From a checkpoint of a small contrastive image-text model: 64-pixel images.
Rows from expert 1 of block 7 of the image encoder, named by matrix and row number. Rows with one number belong to one neuron. Each number is 128 + 24 x the weight over its row's rms, rounded and kept within 0 to 255. All counts start at 0. After the name is the row's rms in percent of the matrix's.
# gate: expert gate (encoder.blocks.7.mlp.gate, 4x160x160), inputs 128-159
# up: expert up (encoder.blocks.7.mlp.up, 4x160x160), inputs 128-159
# down: expert down (encoder.blocks.7.mlp.down, 4x160x160, transposed), outputs 128-159
gate.21 097 [129 129  94 170 103 118 114 114 111 129 156 147 157 152 143 127 161  60 118 134 149 128 128 130 152 158 117 166 150  98 108 147]
gate.22 107 [149 130 100 129 153 161 101 136 128 141 123 110 175 121 130 109 135 156 117 134  99  99 139 148 122 103 148 144  68 113 139 105]
gate.23 096 [124 115 142 167 157 114 107  86 136 122 173 147 114  97 124 127 122 109 109 153 161 123 151 170 143 121 110 138 164 136 172 166]
gate.24 045 [146 121 105 171 124 150 176 123 159 121 130 146 134 128 135 119 147  98 140  91 117 140 109 108 106 135 124 110 100 134 106 150]
gate.25 103 [130 133 100 130 114 183 165 147 143 145  99 160 123 151 144 131 113 131 116 126 115 153 168 104 145 170 114 133 154 131 193 120]
gate.26 101 [103  92 160 134 176 134 126 114  88 182 128 158 148 127 125 109 140 157  89 148 148 101 133 149 111 115 118 148 143  82 102  98]
gate.27 107 [117 165 103  88  83  93  84 175 106 132 142 131 148 138  85 115 118 169 193 133  85 100 123 125 108  78 112 128 108 132 128 110]
gate.28 107 [138 105 133 150 111 141  89 137 133  75 140  85 136 152 109 131 121 122 104 149 150 152 114 111 130 159 194 142 161 114 113 162]
gate.29 109 [100 118 126 129 156 161 156 128  92 128 104  97 145 164 164  93 117 103  93 161 103  87  88 120 118 131 152 169  84 144  58 149]
gate.30 111 [174 136 109  84 138 154 181 152 103 125 189 139 135 148 110 113 119 121 121 106 129 114 128 166  95 164 146 129 124 137 163 108]
gate.31 121 [162 110 140 150 152 109 121 160 105  97 149 119  96 134  83 119 115 133  99 111  94  97 139 141 199 150 114  84 148  98 120 113]
gate.32 113 [134 116 141  68 138 124 151 115  94 107 104 135 154 129  80 127 145  99 130 124 163 128 109  93 152 143 141 133 135 118 115 128]
gate.33 108 [ 83 115 110 141 150 133 110 118 149  95 137 146 114 158 122 105  79 107 147 162  58 143 127 107 148 117 115 129  92 104 145 116]
gate.34 114 [105 131 110 106 134 161 133 148 160  95 128 135 103 132 154 126 126 143 135 125 157 167 164 108 120 168 105 131 139 125 108 157]
gate.36 107 [117 103 143  99 133 124 130 149 113 146 119 120 171 156 154 175 112  89  94 143 157 100 127 110 132 141 163 131 137  99 138 123]
gate.37 106 [139 145 103 128 108 118 152 131 159 148 134 130 115  81  95 181 123 115 159 114 154 103 152  92 167 127 162 139 125 108  81 205]
gate.38 098 [121  79 129 120 151 150  90 111 147 132 156 108 105 127 138 111 127 151 129 138 140 128 108 114 153  97 124 173 150 133 110 141]
gate.39 108 [129 102 146 158 132 137 161 125  94 119 111 149 156  98 125 101 126 148 135 127 178 130 111 116 127 126 198 138 117 146 129 119]
gate.40 112 [ 98 125 102 118 128 127 144 105 106 159 113 130 117 117 103  85  99 119 105  88 126  83 141 111 112 129 164 164 122 118 104 164]
gate.41 092 [150 162 113 150 147 115 176 117 106 155 117 117 167 117 132 127 107 144 129 102 146 151 117 151  99  82 116 154 104 130  98 129]
gate.42 108 [122 127 156 123 143 128 106 160 140 116 142 171 106 109 128 139 159 117  96 159  56 167 102 127 165 133 119 144 110  91  97 122]
gate.43 104 [116 111 164 163 148 137 102  94 113 110 143 135 112 120 137 124  96 139 167 160 111 123 124 101 113 148 140 103 127 131 153 115]
gate.44 095 [132 128 136 109 126 123  94 154 163 111 158 119 143 123 138 114 153 128 171 126 106 101 144 145 119 140 128 124 153 105 155 119]
gate.45 075 [149 126 108 127 145 117 113 123 117 125 108 135 122 105 128 108 122 168  92 150 126 106 139 112  99 141  87 118 122 138 127 118]
gate.46 116 [ 58 123  99 150 183 110 113 103 176 182 123 165 138 135 133 154 154 132 118 142 133 157 107  98 148 133 132 131 120 147 124 107]
gate.47 097 [123 104 146 128 103 124  95 109 159 137 112 140 168 119 165 115 112 199  83 113  94 117 125 104 122 134 131 109 109 125 158 100]
gate.48 098 [141 162  89 160 156 132 132  98 131 141 117 168 113 122 170  80 124 178 111 116 108 124 149 102 152 141 115 144  97 124 114 110]
gate.49 111 [142 118 115 158 176 121 113 137 157 155  95 155 143 132 119 141 128 151 143 134 127 177 111 100 113  87 123  87 106 148  85 121]
gate.50 096 [ 94 177 168 180 158 151 147 144 156 125 113 126  81 170 108 100  97 101 115 105 142  82 106 145 149 115  78 156 116 135 112 126]
gate.51 096 [137 110 111 120 150 120 104  98 152  99 107 146 108 162 108 132 150 175 162 142 141  84 135 137 149 118 149 130 114  79 151 104]
gate.52 105 [142 170 171 131 142 146 134 101 135 175 126 116 104 120 142  94 132  94  68 134 158 129 114 111 108 119 140 150 134  91 122 126]
gate.53 094 [122 135  64  83 175 184 158 101 135 140 153 121 150  89 114 132 118 120 179 154 152 146 123 129 150 103 117 143 127  92 139 135]
gate.54 085 [128  88 111 127 169 112 153 112 142 101 121 168 130 126 130  80 101 158 122 150 183 128 105 119 146  88 170 106 141 105 123 152]
gate.55 096 [ 68 122  94 110 154 165 131 122 136 153 163 123 151 107 126 133 146 137  87 146 148  89 150  96 111  98 116 144 127 133 140 121]
gate.56 104 [164  99  81  97 155 136 123 140 121 108 115 127 119 123 131 174 140 109 147 165 126 133 149  99  88 135 138 135  81 128 150 132]
gate.57 114 [125  88 133 164 144 154 144 122 125  97 137 138 164 127 148  86 123 124 134 123 154 130 128 176 138 148 161 163 158 111 119 172]
gate.58 099 [ 77 147 137 107 157 122 143 150 132  66 102 147 166 118 137 124 162 140 141 137 103 166 121 178 107 151  78 125 146  98 190 157]
gate.59 105 [126 120 116  87 121 100 141 174 136 159 109 128 161 109 125 128  97 141 100 158 126 155 141 153 123 128 144 132 111  98 144 166]
gate.60 080 [126 149 149 145 116 118 122 124 135 138 120 129 125 148 153 145  81 125 148 166 113  96 135 111 125 122 150 134 110 115 148 157]
gate.61 007 [115 109 152 132 151 158  82 168 108 157  88 126 112  96  84 127 129 143 144 106 108 112 110  89 119 163 130 106 128 124 163 123]
gate.62 102 [191 135 115 116  99 110 149  92  92  94 172 108 139 116 124 122  93 124 138 149 130 134 122 101  87 133 155 124 117 131 130 107]
gate.63 102 [139 140 108 131 100 112 143 144 132 124 132 127  84 107  98 137 147 137 145 138 120 115 137 122 162 133 140 124 170  86 107  93]
gate.64 102 [150 141 112 131 133 160 146 110 146 139 128 131 108 142 132 164 140 154  67 109 173 136 103 116 144  99 139 104  84 120 150  91]
gate.65 098 [139 146  89 151 106 134 135 141 140 136 118 141 107 144  92 156 141 132 123 141  96 123 165  71 144  81 130 129 129  94 139 129]
gate.66 100 [119 112 112 123 145 107 130 146 142 121  93 142 128 135 146 129 118 128  77 167 119 155 121 117 167 101 102 100 146 150 109 137]
gate.67 088 [135 122  96 125 166 122 115 139 121 140 169 132 102 155 135 158 151  99 121 109 149 101 114 118 125 132 168 137 113 150  98 110]
gate.68 090 [145  96 131 100 171 123  89 102 120 101 160 139  97 162 142 128  97 149 115 123 111 151 119 103 132 133 118 142 126 139  80 164]
gate.69 099 [ 95 143 106 139 150 125 169 100 141 119 114 140  99  68 138 106 121 103 124 136 101 121  96 110 133 125 146 117 125 118 120 133]
gate.70 104 [113 115 112 109 114  88  99 166 144 143 120  83 137 123 112 163 115 106 137 158 133  76  93 149 156 119 131 118 173 130 139 125]
gate.71 108 [134 144 153 102 130 143 120 131 122 134 136 165 152 135 178 102 107 127 118 153 126 162  91 155 154 126 108 130 111 124 145 140]
gate.72 110 [103 143 148 127 139  80 129 130 121 152 118 150  94 123 115  96 157 128 161 131 153 125 133 122  97 120  63 128 148 112 102 120]
gate.73 094 [119 143 173 123 134 149 149  78 107 103 109 138 147 109 107 138 114 116 118 117 130 151 120 123 161 162 125 144 128 135 121  80]
gate.74 108 [134 118 123 145 144 133 138 101 127 125 105 166 142 125 122 115 159 143 121 142 141 129 106  98 105 143 107  91 133  96 117  95]
gate.75 103 [118 141 156 115 176 130 135 150 165 131 144 104 107 138 129 146 134  95 145 100 142 113 160  76 124 136 157 151 138 118 141 149]
gate.76 103 [110 164 128 165 113 104 123 146 127 133 185 145 150 116 161 164  91 139 156 115 134 146 147 102 132 108 116 127 135 109 123 131]
gate.77 120 [125 106 149 121 168 133 123 129 162 134 162 130 116 146 100 125 107 171 117 164 128  99 153 123 145 116 122 105 105 108 162 103]
gate.78 100 [130 129 145 167  95 122 159 104 125 152 146 156 108 176 147 125 139 120 122 136 112 121 122  93 151 117  93 106 129  85 150 104]
gate.79 108 [110 104 115 156 123  87 129 136 129 125  88 158 136 138  98 157 113 123 126 136 110 149  99 112 155 172 129  95 125 106 142 121]
gate.80 118 [112 154 102 133 129 166 151  92 115 108 146 141 127 120 125 125  37 166 130 152  61 117 138 181  66 152 192 136  80  88 142 138]
gate.81 106 [128 131 110 145 136  95 111 125  86 150  99 114 133 105 115 153 164 144 128 175 166 152  82 153 115 166 104 138 100 121 115 128]
gate.82 107 [ 91  84 142 113  97 158 134  79 115 152 116  98 122  97 148 154 164  84 132  94 179 119 142  69 119 129 167 115 145 132 171  92]
gate.83 109 [146  87  86 118 105 103  95 117 107 140 144 129 158 137 154 122  78  97 127 127 135 100 172 104 102 134 142 126 101 123 147 128]
gate.84 117 [ 89 119 194 131  98  97 122 138 157 148 158 127  93 149 112 134 116 138 137 168  98 159  94 169 151 144 150 130 108 100 126 101]
gate.85 092 [114 153  97 121 102  98  86 170  91 131 138  84 150 143 129 149 159 109 127 133 146 108 108 148 162 111 112 132 140 123 147 121]
gate.86 115 [117 123 137 117 143 138 108  97 147 126 142 107 146 115 128 106 159 115 107 106 151 115 151 109 151 116  88 124 133 145 137 141]
up.21 103 [152 123 123  87 112 135 112 143 114 139 103 112 121 142 132 116 121 149 134 159 142  93 151 130 128 110 136 132 101 166 105 170]
up.22 113 [119 110 101 126 132 139 111  97  96 123 103 113 155 174 161 117 126 152 114 128 157 129  87 160 129 130 123  87 102 118 127 110]
up.23 099 [150 135 121 147 150 110 107  92 126 141 140 102  97 106 141 135  96 121  98 113 177 113 136 124 144  99 101 147 135 146 172 116]
up.24 044 [115 121 154 116 117 139 115  90 112 153 131 129 137 113 141 128 104 153 128 170 118 112 120 131 154 102 142 168 164  81 120 130]
up.25 098 [159 132 110 100 146 146 160 147 140 164  92 131 122 151 134 127 127 130 117 111 103 125 101 115 166 134 134 149 157 150 139 116]
up.26 100 [142 113 107 129  88 118 119 120 122 108 136 121 170 134 116 140 149 145 161 138 155 154  89 148 157 164 116 166 140 150 153 147]
up.27 103 [122 147 134 125 103  96 156 152 117 144 113 143 127 157 117  97 130 116 145 118 111 139 114 169 102 103 118 134  61 131 180 115]
up.28 101 [116 128 159 109 135 161 128  85 120 131 125  97 164 137 168 153  82 145  93 143  91 147 150 108 129 113 111 118 121 130 117  98]
up.29 118 [148 127 127 168 142 113 111 137 149 130 139  83 130 140 147 123 137 184 143 112 107 137 129 110 140 134 114 108 102  81 140 189]
up.30 110 [130 109 136 124 141 124 103 146 162 167 127 139 111 117 159 164 151 129 132 119 139  99 109  99 136 132  97 140 144 104  57 111]
up.31 116 [133 146 136  91 130 109 147 173 121 113 181 134  83  96 117 114  97 145 120 139  90  80 107  92 138 139 104 104 134 127  97 136]
up.32 106 [121 166 141 152 137 108 118 130 127 124 174 150 133 130  82 109  86 139 128 148 112 118 116 115 116  85 119 115 106 105 122 111]
up.33 110 [138 108 148  71  78 130 147 134 122 163 112 124 137  96 135 160 185 141  88 137 187 135 125 166 127 127 136 119 126 114 115 122]
up.34 110 [123 129 126 146 119 163 157 144  94 151 120 131 106 100  91 123 137 145 160 121  88 158 125 111 154 112 104 117 105 115 120 137]
up.36 106 [121 150 124 138  87 134 122 110 171 123  92 109 167 133 149 105 138 150 133 145 123  85 173 111 132 153 127 153 153 119 138 109]
up.37 105 [127 141 146 110 124 111  56 140  76 129 147 125 131 159 159 101 153 155  87 130 123 130 102 186  97 166  84 107 145 118 167 101]
up.38 105 [ 81  86 105 156 188 159  97 128 141 155 135 135 139 135 153 146 107 140 108 155 129 160 125 117 166 129 123 140 159 130 125 104]
up.39 118 [118 121 140 148 114 109 157  96 105  97 146 157  61 155  91 105 117 171 118 105 164 181 146 164 128 135 142  88 141 144 132 117]
up.40 111 [119 113 135 145 144 127 144  94 128 153  90 123  90  98 154 162  98 132  94 104 135 114 143 144  80 105 148 123 151 127 124 180]
up.41 101 [154  81 135 105 121 123 119 175  97 158 108 133  90  81 127 136 177 154 121 159 103 127 107 147 120 102 117 149 140 122 145 124]
up.42 114 [138 131 125 116 126 121 107 126 123 127 108  85 129 127 135 126 150 169 137  95 174  93 150 160 119 103 162 115 171 113 154 143]
up.43 094 [131 103 120  79 136  95 103 115 116 153 135 137 144 159 174 142 145 141  82 105  92  99 162 125 142 103 112 134 100 138 159 161]
up.44 098 [111  85 126 109 193 141 132 154  95 128 133 123 134 121 130 142 139 129 142 113 158 111 168 138  95 129 103 133 133 112 124 100]
up.45 077 [122 132 134 161 157 150 111 108 134 142 154 147 128 113  93 116 127 176  81 115 134 123 130 114  75 146  55 111 125 161 110 106]
up.46 111 [144 136 151 141 103 165 121 149 116  76 112  93 124 126 116 100  93 139 109 110 101 116 143 134 127  86 143 136 169 146 131 147]
up.47 097 [116 136 140 114 148 132  96 118  95 117 133  86 183 106 135 134 123 179 167  79 100 170 125 127 131 130 133 123 118 147 128 137]
up.48 101 [130 175  78 142 147 101 123  91 138 118 119 150 129 114 136 123 107 136 149 128 126 133 148 142 115 179 124 134 103 133 104 129]
up.49 107 [125 102 129 134  96 152 155 142 121 115 173  93 100 125 141  86 129 115  98 112 118  70 147 158 158 202  94 156 157 111 158 127]
up.50 100 [116 106 101  95  94 130 100 113 115 138 133 128 165 105 142 122 158 100 147 126 118 177 129 139 119 125 141 121 142 134 149 147]
up.51 086 [120 146 152 146 196 100 117  63 140 120 125 143 115 129 138 137 125 150 158 105 114 117 111 108 166 132 184 144 151  97  66 105]
up.52 102 [122 164 112 126 145 114 150 128 101 174 147 100 106 177 111 125 126 113  94 128 112 149 162 117 126 126 146 181 167 137 140  81]
up.53 092 [116 145 115 112 148 136 101 125 138 164 111 115 114 160 117 131 112  91 150 139 164 102 155 106  90 108 137 177 139 108 146 129]
up.54 092 [100  92 159 174 159  97 164 110 181 174 106 139 160 139 128 129  99 152 112 137 162  91 126 134  88  86 143 117 131 118 102 107]
up.55 096 [166 128 157 120 141 140 119  99 137  74 132 164 116 121  93 118 164 110 115 108 145 198 137 118 157 162 132 120 157 142 139 132]
up.56 111 [179 134 138 151 107 125 138 138 163 121 117 124 127 130  83 136 141 109 133 130 139 122 139  95 144  74 140 120 164 166 109 123]
up.57 121 [158 138 122 116 115 133 138 126 128 179 115 129  89  89 116 164  86 151 127 136  86 101 123  78 123  95 138 136 145 155 103 127]
up.58 108 [126 147  89 160  94 120  92 123 151 123 160 157 120 105 182 140 158 164 152 117 155 160 102 106 103 106 183  96 128 132 109 136]
up.59 100 [137  91 128 106 125 136 105 126 133 197  96 154 121 119 102  94 143 137 152 156 126 116 116 145  91 122  97 136 131 130 125 134]
up.60 083 [110  85 153 167 136 146 175 130 129 162 155 107 128 111 117 139 154 101 143 132 119 126 138 138 110 133 124 126 150 100 119 121]
up.61 007 [138 153  93 111 109 112 127 175 123 153 131 206 156 140 131  99 153 135 129 154 123 139 116 151 103 118 116 131 124 134  82 146]
up.62 108 [ 86 109  84 147 131 115 141 154 119 160 102 165 151 157 136 121 138 130  97 103 140 135 151 162 126 121 125 101 123 105 144 117]
up.63 099 [136 150  94 118  99 102 165 129 127 143 118 142 107 126  91 148 157 146 110 123 124 130 140 109 180 151 134 127 149  87 137 109]
up.64 110 [156 118 114 109  76 136 172 103 151 151 138 123 104 130 133 163 125 135 129  83 145 119 106 142 122 107 131 127  75 154 140  84]
up.65 090 [144 152 149 151 149  97 103 144 124 101 126 129 147 142 179 128 103 112 140 113 132 128  89 153 141 138 124  74 103 154 120 141]
up.66 094 [155 122 107 125 127 150 105 136  97 190 134 125 135 119 159 133 164 139 115 124 134 113 159 158 144 123 164 144 146 161 179 133]
up.67 093 [126 140 109 174 111 115 154 146 136 123 123 110 171  89 106 138 146 142 148 163 102 135 173 113 152 153 118  97 156 141 121 115]
up.68 090 [162 117 122 160  75 139 114  99 136 103 143 153 121 104 111 117 138 148 153 158 102 132 120 131 119 110 181  95 109 129 116 150]
up.69 101 [ 94 145 131 101 121 117  92 124 141 139 101 139  65 121 126  87 118 142 153 158 124  98 116  96 116 106 111 105 129 153 101 156]
up.70 104 [133 146 175 134 143 156 128  88 115 149 141 142 129 108 131 114 161 141 126 118 104 172 122 109 115 125 130 158  94 147 122 138]
up.71 103 [ 85 136 114 110 104 127 122 118  79 155 181 118 172 165 151 134 123 105  97 111  98 166 137 145 111 151 155 109 146 150 109 132]
up.72 105 [111 140 140 105 147 113 173 108 139 107 152  84 105 144 146 124 112 161 105  77 192 132 133 128 151 104 137 121 156 132  97 147]
up.73 093 [158 142 162 107 133 133 199 135 153 131 149 154 135 114 127 148 125  73 158 100 111 136 114  83 114 150 127  97  73 152 122 104]
up.74 106 [126  93 152 135 117 114 145 130 170 148 146 189 141 147 104 143 154 115 107 115 144 158 135 118 183  77 120 140 153 106 137 120]
up.75 100 [144  94 133 128 116 134 137 156 181 110 165  84 136 168  87 154 172 161 149 105 100 125 117 134 115 150 115 145 108 115 145 106]
up.76 102 [161 138  96 125 168 167  98 103 127 104  83 144 147 156  94 114 168  88  97 138 127 122  96 168 128 139 126 112 126 124 144 120]
up.77 113 [ 95  86 124 132 142 118 136 139 122  97 136 128 132 140 158 135 146 119 122 113 148 181 105 146 117 141 149 129 136 129 123 128]
up.78 100 [139 144 130 120 138 118 131 124 158 141 138 146 163 156 147 158 151  85 122 116 172 118 130 118 110 116  99  88 112 186 150  85]
up.79 108 [ 76 161  80 121  78 113 174  90 101 155 166 142 176 106 139 133 133 114 150 102 129 108 112 137 131 142 139 126  87 122 144 118]
up.80 112 [120 134 113 114 144 142 120 136 116 129 116  89 123 143 110  99 110 134 154 151 111 160 133 175 126 119 115 141 112 161 167 133]
up.81 110 [160 117 112 157 119 129 110 131 119 121 154  86 135 111 164 142  85 112 146 125 114 158 114 148 148 136 190  90 162 148 150 128]
up.82 106 [132 122 133 148 118 146 132  96 127 128 122 126 137 111 150 131 164 123 132 136 102 102  96 126 107 142 150 142 115  69 156 133]
up.83 099 [152 143 123 102 106 143  88 126 129 181 127 134 154 148 166 115 142 147 153  97 117 136 155 108 129 122 131 133 145 106 135 159]
up.84 116 [139 119 113 150 113 101 113 116 111  94 111 117 159 124 125 146 116  78 158 102 101 125  75  97 116 154 123 110 114  91 104 141]
up.85 099 [115 127 157 127 120 130 175  84 144 122 156 155  68 169 137 107  85 158 152 161  98 126 137 122 101 120 163 155  99 120 134 116]
up.86 115 [168 138 134 147 103 145 101 113 104 129 151 132 131  89 181 102 172  96 126  91 131 107 151 138 135 102 121 127 117 126 174 111]
down.21 102 [155  82 148 145  94 136 138 151 147 130 117 108 145 100  68 118 121 120 138 154 119 120 113 136  89  82 121 138 130 160 100 110]
down.22 115 [141 115 119 103 130 102 113 116 103 119 105 109 113 140 155 133 141  96 100  73 122 133  98 131 130 140 154 131 108 137 145 190]
down.23 101 [123 121 154 145 132  92  95 161 170 175  64 145  99 168 134 165 106 132 102 129 118 116 133 132 118 133 123 103 136 173 114 130]
down.24 050 [154 125 110 169  92 121 146 136  98 124 113 131 120 130 177 129 115 165 111 145 124 170 106 122 110 149 141 154 145 136 168 142]
down.25 105 [172 135 151 106 140 135 114 135 120 178 102 133 102 105 128 105 139 108 156 119 110 121  93 141 125 101  89 139 126 100 109 138]
down.26 099 [ 95 121 118 129 135  71 115 147 104 124 151 115 136 159 140 133 134 170 155 119 140 134 106 146 104 120 131 175 128 136 177 152]
down.27 107 [138 140 138 125 112 132 135 121 104 112 182 126 205 144 119 155 109 128 112  94  98 154 146 100 108 137  91 138 102 149 143 103]
down.28 097 [150 113 121 106 150 103 123 142 163 113  96 133 119 144 124 142 120 133 185 129 152  60 147 133 102 128  69 159 128 179 124 123]
down.29 113 [ 93 105 135 110 140 129 144 126 143 162 118 155 112 151 141  99 129 108 110 171 135 134 148 133 101 108  82 108  72  80 137 132]
down.30 106 [ 83 119 120 161 151 130 135 129  95 115 144 164 132  94 145 151 139 114 130 134  79 110 137 151 100 117 123 146 113  84 104 159]
down.31 122 [186 152 135 150 135 143 168 107  75  84 100 144  70 146 118 120 106 151 138 146  66 101 123 130 111 127 157 123 153 114 112 101]
down.32 110 [113 154 104 116 104 154 156 130  77 162 136 117 133 127 119 126 123 131  82 154  69 116 148 102 120 156 131 142  97 106 115 123]
down.33 107 [147 115 103 121 143 125  74 153 167 123  86 120 105  96 116 170 170 122 168 144 133 125 156 127 103 102 127 151 101 125 143 128]
down.34 101 [139 166 108 127 108 121 102  54 142 131 100 141 135 107 115 156 112 162 147 174 146 136 112  82 117 122 101 151 157 137 127 119]
down.36 104 [119 138 125  99 143 129 108 114 177  89  83  94 128 145 112 101 104 117 134 149 111 117 130 136 143 119 124 163 109 119 144 126]
down.37 124 [102  97 100 109 161  99 119 157 124 116 132 132 119 135 169 132 153  91 131 111 136 110 129 170 137 123 145  94  97 112 122 119]
down.38 099 [203 148 154 147 107 139 132 145 105 106 154 108 124 136  98 154  41 120  79  90 140 155 121  95 140 132 121 105 148 108 115 156]
down.39 108 [110 130 167 125 148 100 107 135 137 134 158 120 109 133 104 113  97 155  99 118  89  78  90  92  96 126 118 122 155 103 136 127]
down.40 108 [108 106 133 144 131  81 150 139 155 116 108 157  76 135 176 147 120 144 104 133 151 117 148 117 164 171  86 149 118 104 159 181]
down.41 097 [150 112 131 157 111 124 121 112 117 144  96 144 146 142  87 158 110 125 161 143 132  96 124 167 104 145 156 138 123 141 132 129]
down.42 108 [134  81 116 124 120 118 105 139 125 108 151 124 112 147 152 153 142 160 169 113 120 113 107 126 127 125 167 144 149 146 140 112]
down.43 102 [143 164 151 105 127 122  53  93  76 138 143 160 104 144 121 154 141 127  96 125 116 128  97 106 112 154 132 170 173 140 136 115]
down.44 097 [ 78  90 131 140 160 124 121 191  80 109 104 107 132 121 143 112  95 144 112  98 122 105 171 119 137 163 134 176  86 125 114 134]
down.45 084 [133 110 119 149 147 150  81  79 126 146 152 149 125 115 100 137 124 133  60 163 154 139  99  99 172 128 107 116 121 145 114 140]
down.46 116 [133 180 174 133 154 129 138  75 151 140 124 104 109 105 113 147 124 117 145 142 137 128 116 115 131 124 137 124 139 141  97 184]
down.47 097 [132 177 144 123 158 124 119 121 150 165 138 133 166  82 146 123 131 102 113 116 125 134 124 128 120 127 108 154 145 139 121 118]
down.48 093 [117 133 119 108 100 133 101 110 127 122 127 115 117 138 102 109 134 161 129 130 141 119 174 116 120 147 136 119 136 111 156 141]
down.49 105 [105 172 109  82  98 120 139 174 104 135 135 122  90 159 119 154  88 151 118 103 134 122 130 130 154 141 115 147 112 131 141 135]
down.50 112 [140 106 145  99 153 142 109 143 137 130 144 156 102 125 132 153  99 133 111 137 118 137 109 102 126 148 191 148 149 173 135 102]
down.51 098 [115  91 146 151 114 147 129 147 119 158 110 104 149 101 138 122 134 162 164 164 170 117 118  87 167 169 118 132 129 138 189 115]
down.52 100 [ 99 108 146 127 129 112 159 156 126  96 130 119 106 162 139 135 188 129 116 150 129  83 101 121 119  95 134 127 109 111 126 131]
down.53 094 [128 104 109 122 159  96 145 117 143 132 114 157 101  94 165 138 128 116 102 122 124 113  72  80 122 100 136  93 145 137 144 131]
down.54 088 [ 74 107 131 136 110 137 130 122 150 145  95 127 145 112 101 106 162  92 181 152 150 137 156 134  96 172 142 140 127 129 163  80]
down.55 094 [160 135  98 140 134 124 133 144 144 116 153 159 104  89 113 127 151 129 127 178 101 105 147 130 114 130 151 109 138 154 187 145]
down.56 100 [135 129 103 108 137 138 112 103 149 127 103 142 132 129 143 129 156 121 157 145 113 153 158 165 114 130  80 108 175 179 149 118]
down.57 127 [ 71 114 114 135 127  89 132 147 119 160 146 118 129  95 143 120 104 134 140 128 150 157 158 114 151 152 123 134 111 114 177 136]
down.58 094 [129 174 123 166 127 122 168 149 109 135 152 123 161  92 117 183  93 143 147  87 172 114 152 128 126 142 117 177 136  87 103 146]
down.59 102 [143 113 127  96 149 140 118 140 168 126 166 172 165 107  91 128 124 111 131 161 117 108 145 112 123 133 110 116 138  92 124 126]
down.60 087 [112 142  77 138  95 109 128  99 182 122  80 116 148 149 157 157 125 117 179 108 120 101 133 143 153  86 108 141 113  89 161 118]
down.61 007 [138 138 104 100 140 137 161 131 180 149 151 121  93 146 134  82 101  89 153 140 129 183 124  95 103 201 111 179 130 112 139 147]
down.62 104 [120 128 110 101 114 137 148  66 153 122 155 104  63 154  81  88 113 148 163 134 131 151 109 119 154 105 158 100 127  73 176 119]
down.63 105 [121  89  91 134 126 150  92 111 141 157 166 100  91 158 146 117 130 148 100 163 152 174 155 162 123 139 134 149 113  84 102 104]
down.64 104 [151 153  93  99 115 116 179 117 143 142 120 141  91 117 149 177 106 132 169 127 159 103 120 124  79 118  89 107 107  92 125 150]
down.65 092 [152 120  93 129 111 120 149 112 114 118 104 115 121 125 121  93  79 163  97 151 139  88  95 117  89 114 156 146 151 147 164 125]
down.66 099 [153 110 122 112 163 100  81  92  79 134 168 133 106 144  91 117 158 164  78 147 112 115 110 166 136 129 150 178 157 126  68 108]
down.67 088 [133 161 102 129 147 145 141 149 117 101 118 140 135 125 145 145 127 136 124 102 118 122 107 146 138 114 162 103  98 100 148  57]
down.68 092 [113 121 116 168 139 132 118 124 137 150  92 151 142 110 157 154 120 131  93 136 128 114 116 110 161 161 136 145 124 148  89 162]
down.69 099 [121 153  85 127 143 129 136 105 156 105 124 140 120 143 129 173 101 131 166 106 149 106 141 151 125 100 127 136  84 127  95 110]
down.70 109 [121 126 136 116  95 108  71 121 127 139 114 122 121 122 143 121 132  81 129 101  92 129 125 146 136 121 116 142 111 150 174  86]
down.71 098 [133 100 137 164 154 125 131 114  97 121 134 138 162 125 156 140 124 142 165 128 151 128 162 131 137 193 159 107 125 156 166 149]
down.72 098 [135 116 116 111 135  56 136 108 144 102 128 159 176 123 119  97 106 155 143 152 115 141  79 102 110 126 160 107 157 122 144 136]
down.73 095 [183 163 115 111 150 130 143 137 130 131 174 113 115 113 100 102 126 185 128 156 113 115  87 139 194 120 130  65 127 150 118  90]
down.74 106 [110 120 156 134 166 127 130 137 116 164 185 133 156 158  89 106 165 131 111 138 109 117 100 139 103 115 117 120 154 123 175 182]
down.75 099 [110 148 114 124 106 131 129 140 108 130 128 129 132 142  92 139 116 116 134 102  99 119 100 168 100 134 145 144 148 108 115 177]
down.76 113 [150 133 111 104 160 133  96 110 133 112 138 111 143 103 116 109 183 106 137 171 140 101  98 141 123 132 127 116 123 118 134 150]
down.77 111 [122 108 130 152 136 123  94 115 134 167  71 120 168 121 123 126  84 173 150 126  96 138 161 118 139 155 149 160 110  93 150 123]
down.78 105 [126  99  57 109  88 154 137 116 128 144 117 148 155 116 122 163 123 149 108 139 132  85 143 138  75 134 161 111 136 127 153 122]
down.79 110 [146 149 122 142 124 115 136  95 136 146 150 140 128 153 128  83 157 106 103 150 150 115 114 127 111 153 131 133 125 124 134  96]
down.80 113 [160 111 164 138  99 136 147 142 121 143 121 120 113 131  71 104 187 177 127 154 149 128 109 156 154  82 142  93 169 113 138 139]
down.81 109 [149 160 141 136 135 130 121 118 139 110 116 121 128 108 192 182 108 121  71 136 150 134 111 121 151 138 157  87 103 144 118 126]
down.82 106 [172 136 131 117 111 137 156 122 134 124 114 144  80 155 101 101 193 117 101 127 127 110 101 118 134 107 138 155 131 149 122 148]
down.83 101 [ 85 140 121 141 108 149 156  99 197  77 144 146 154  97 120 138 111 126 110 101 124 116 136  98  93  93  71 146 131 122 117 139]
down.84 115 [110 114 112 135 116 115 133 124 127  99 147 162 131 136 147 123 132 146 170 144 153 122 126  97 119 135 145 134 127 149 134 159]
down.85 092 [122 122 163 132 100 146 190 123 100  86 138 111 128 112 117  80 136 167 119 112  96 132 130 140 137  91 169 148 161 103 125 114]
down.86 105 [144 123 123 162 111 109 140 132 138 115 104 121 160  78 120 132 122 161 101 109 143 137  99 155 108 152  88 141 162 141 151 140]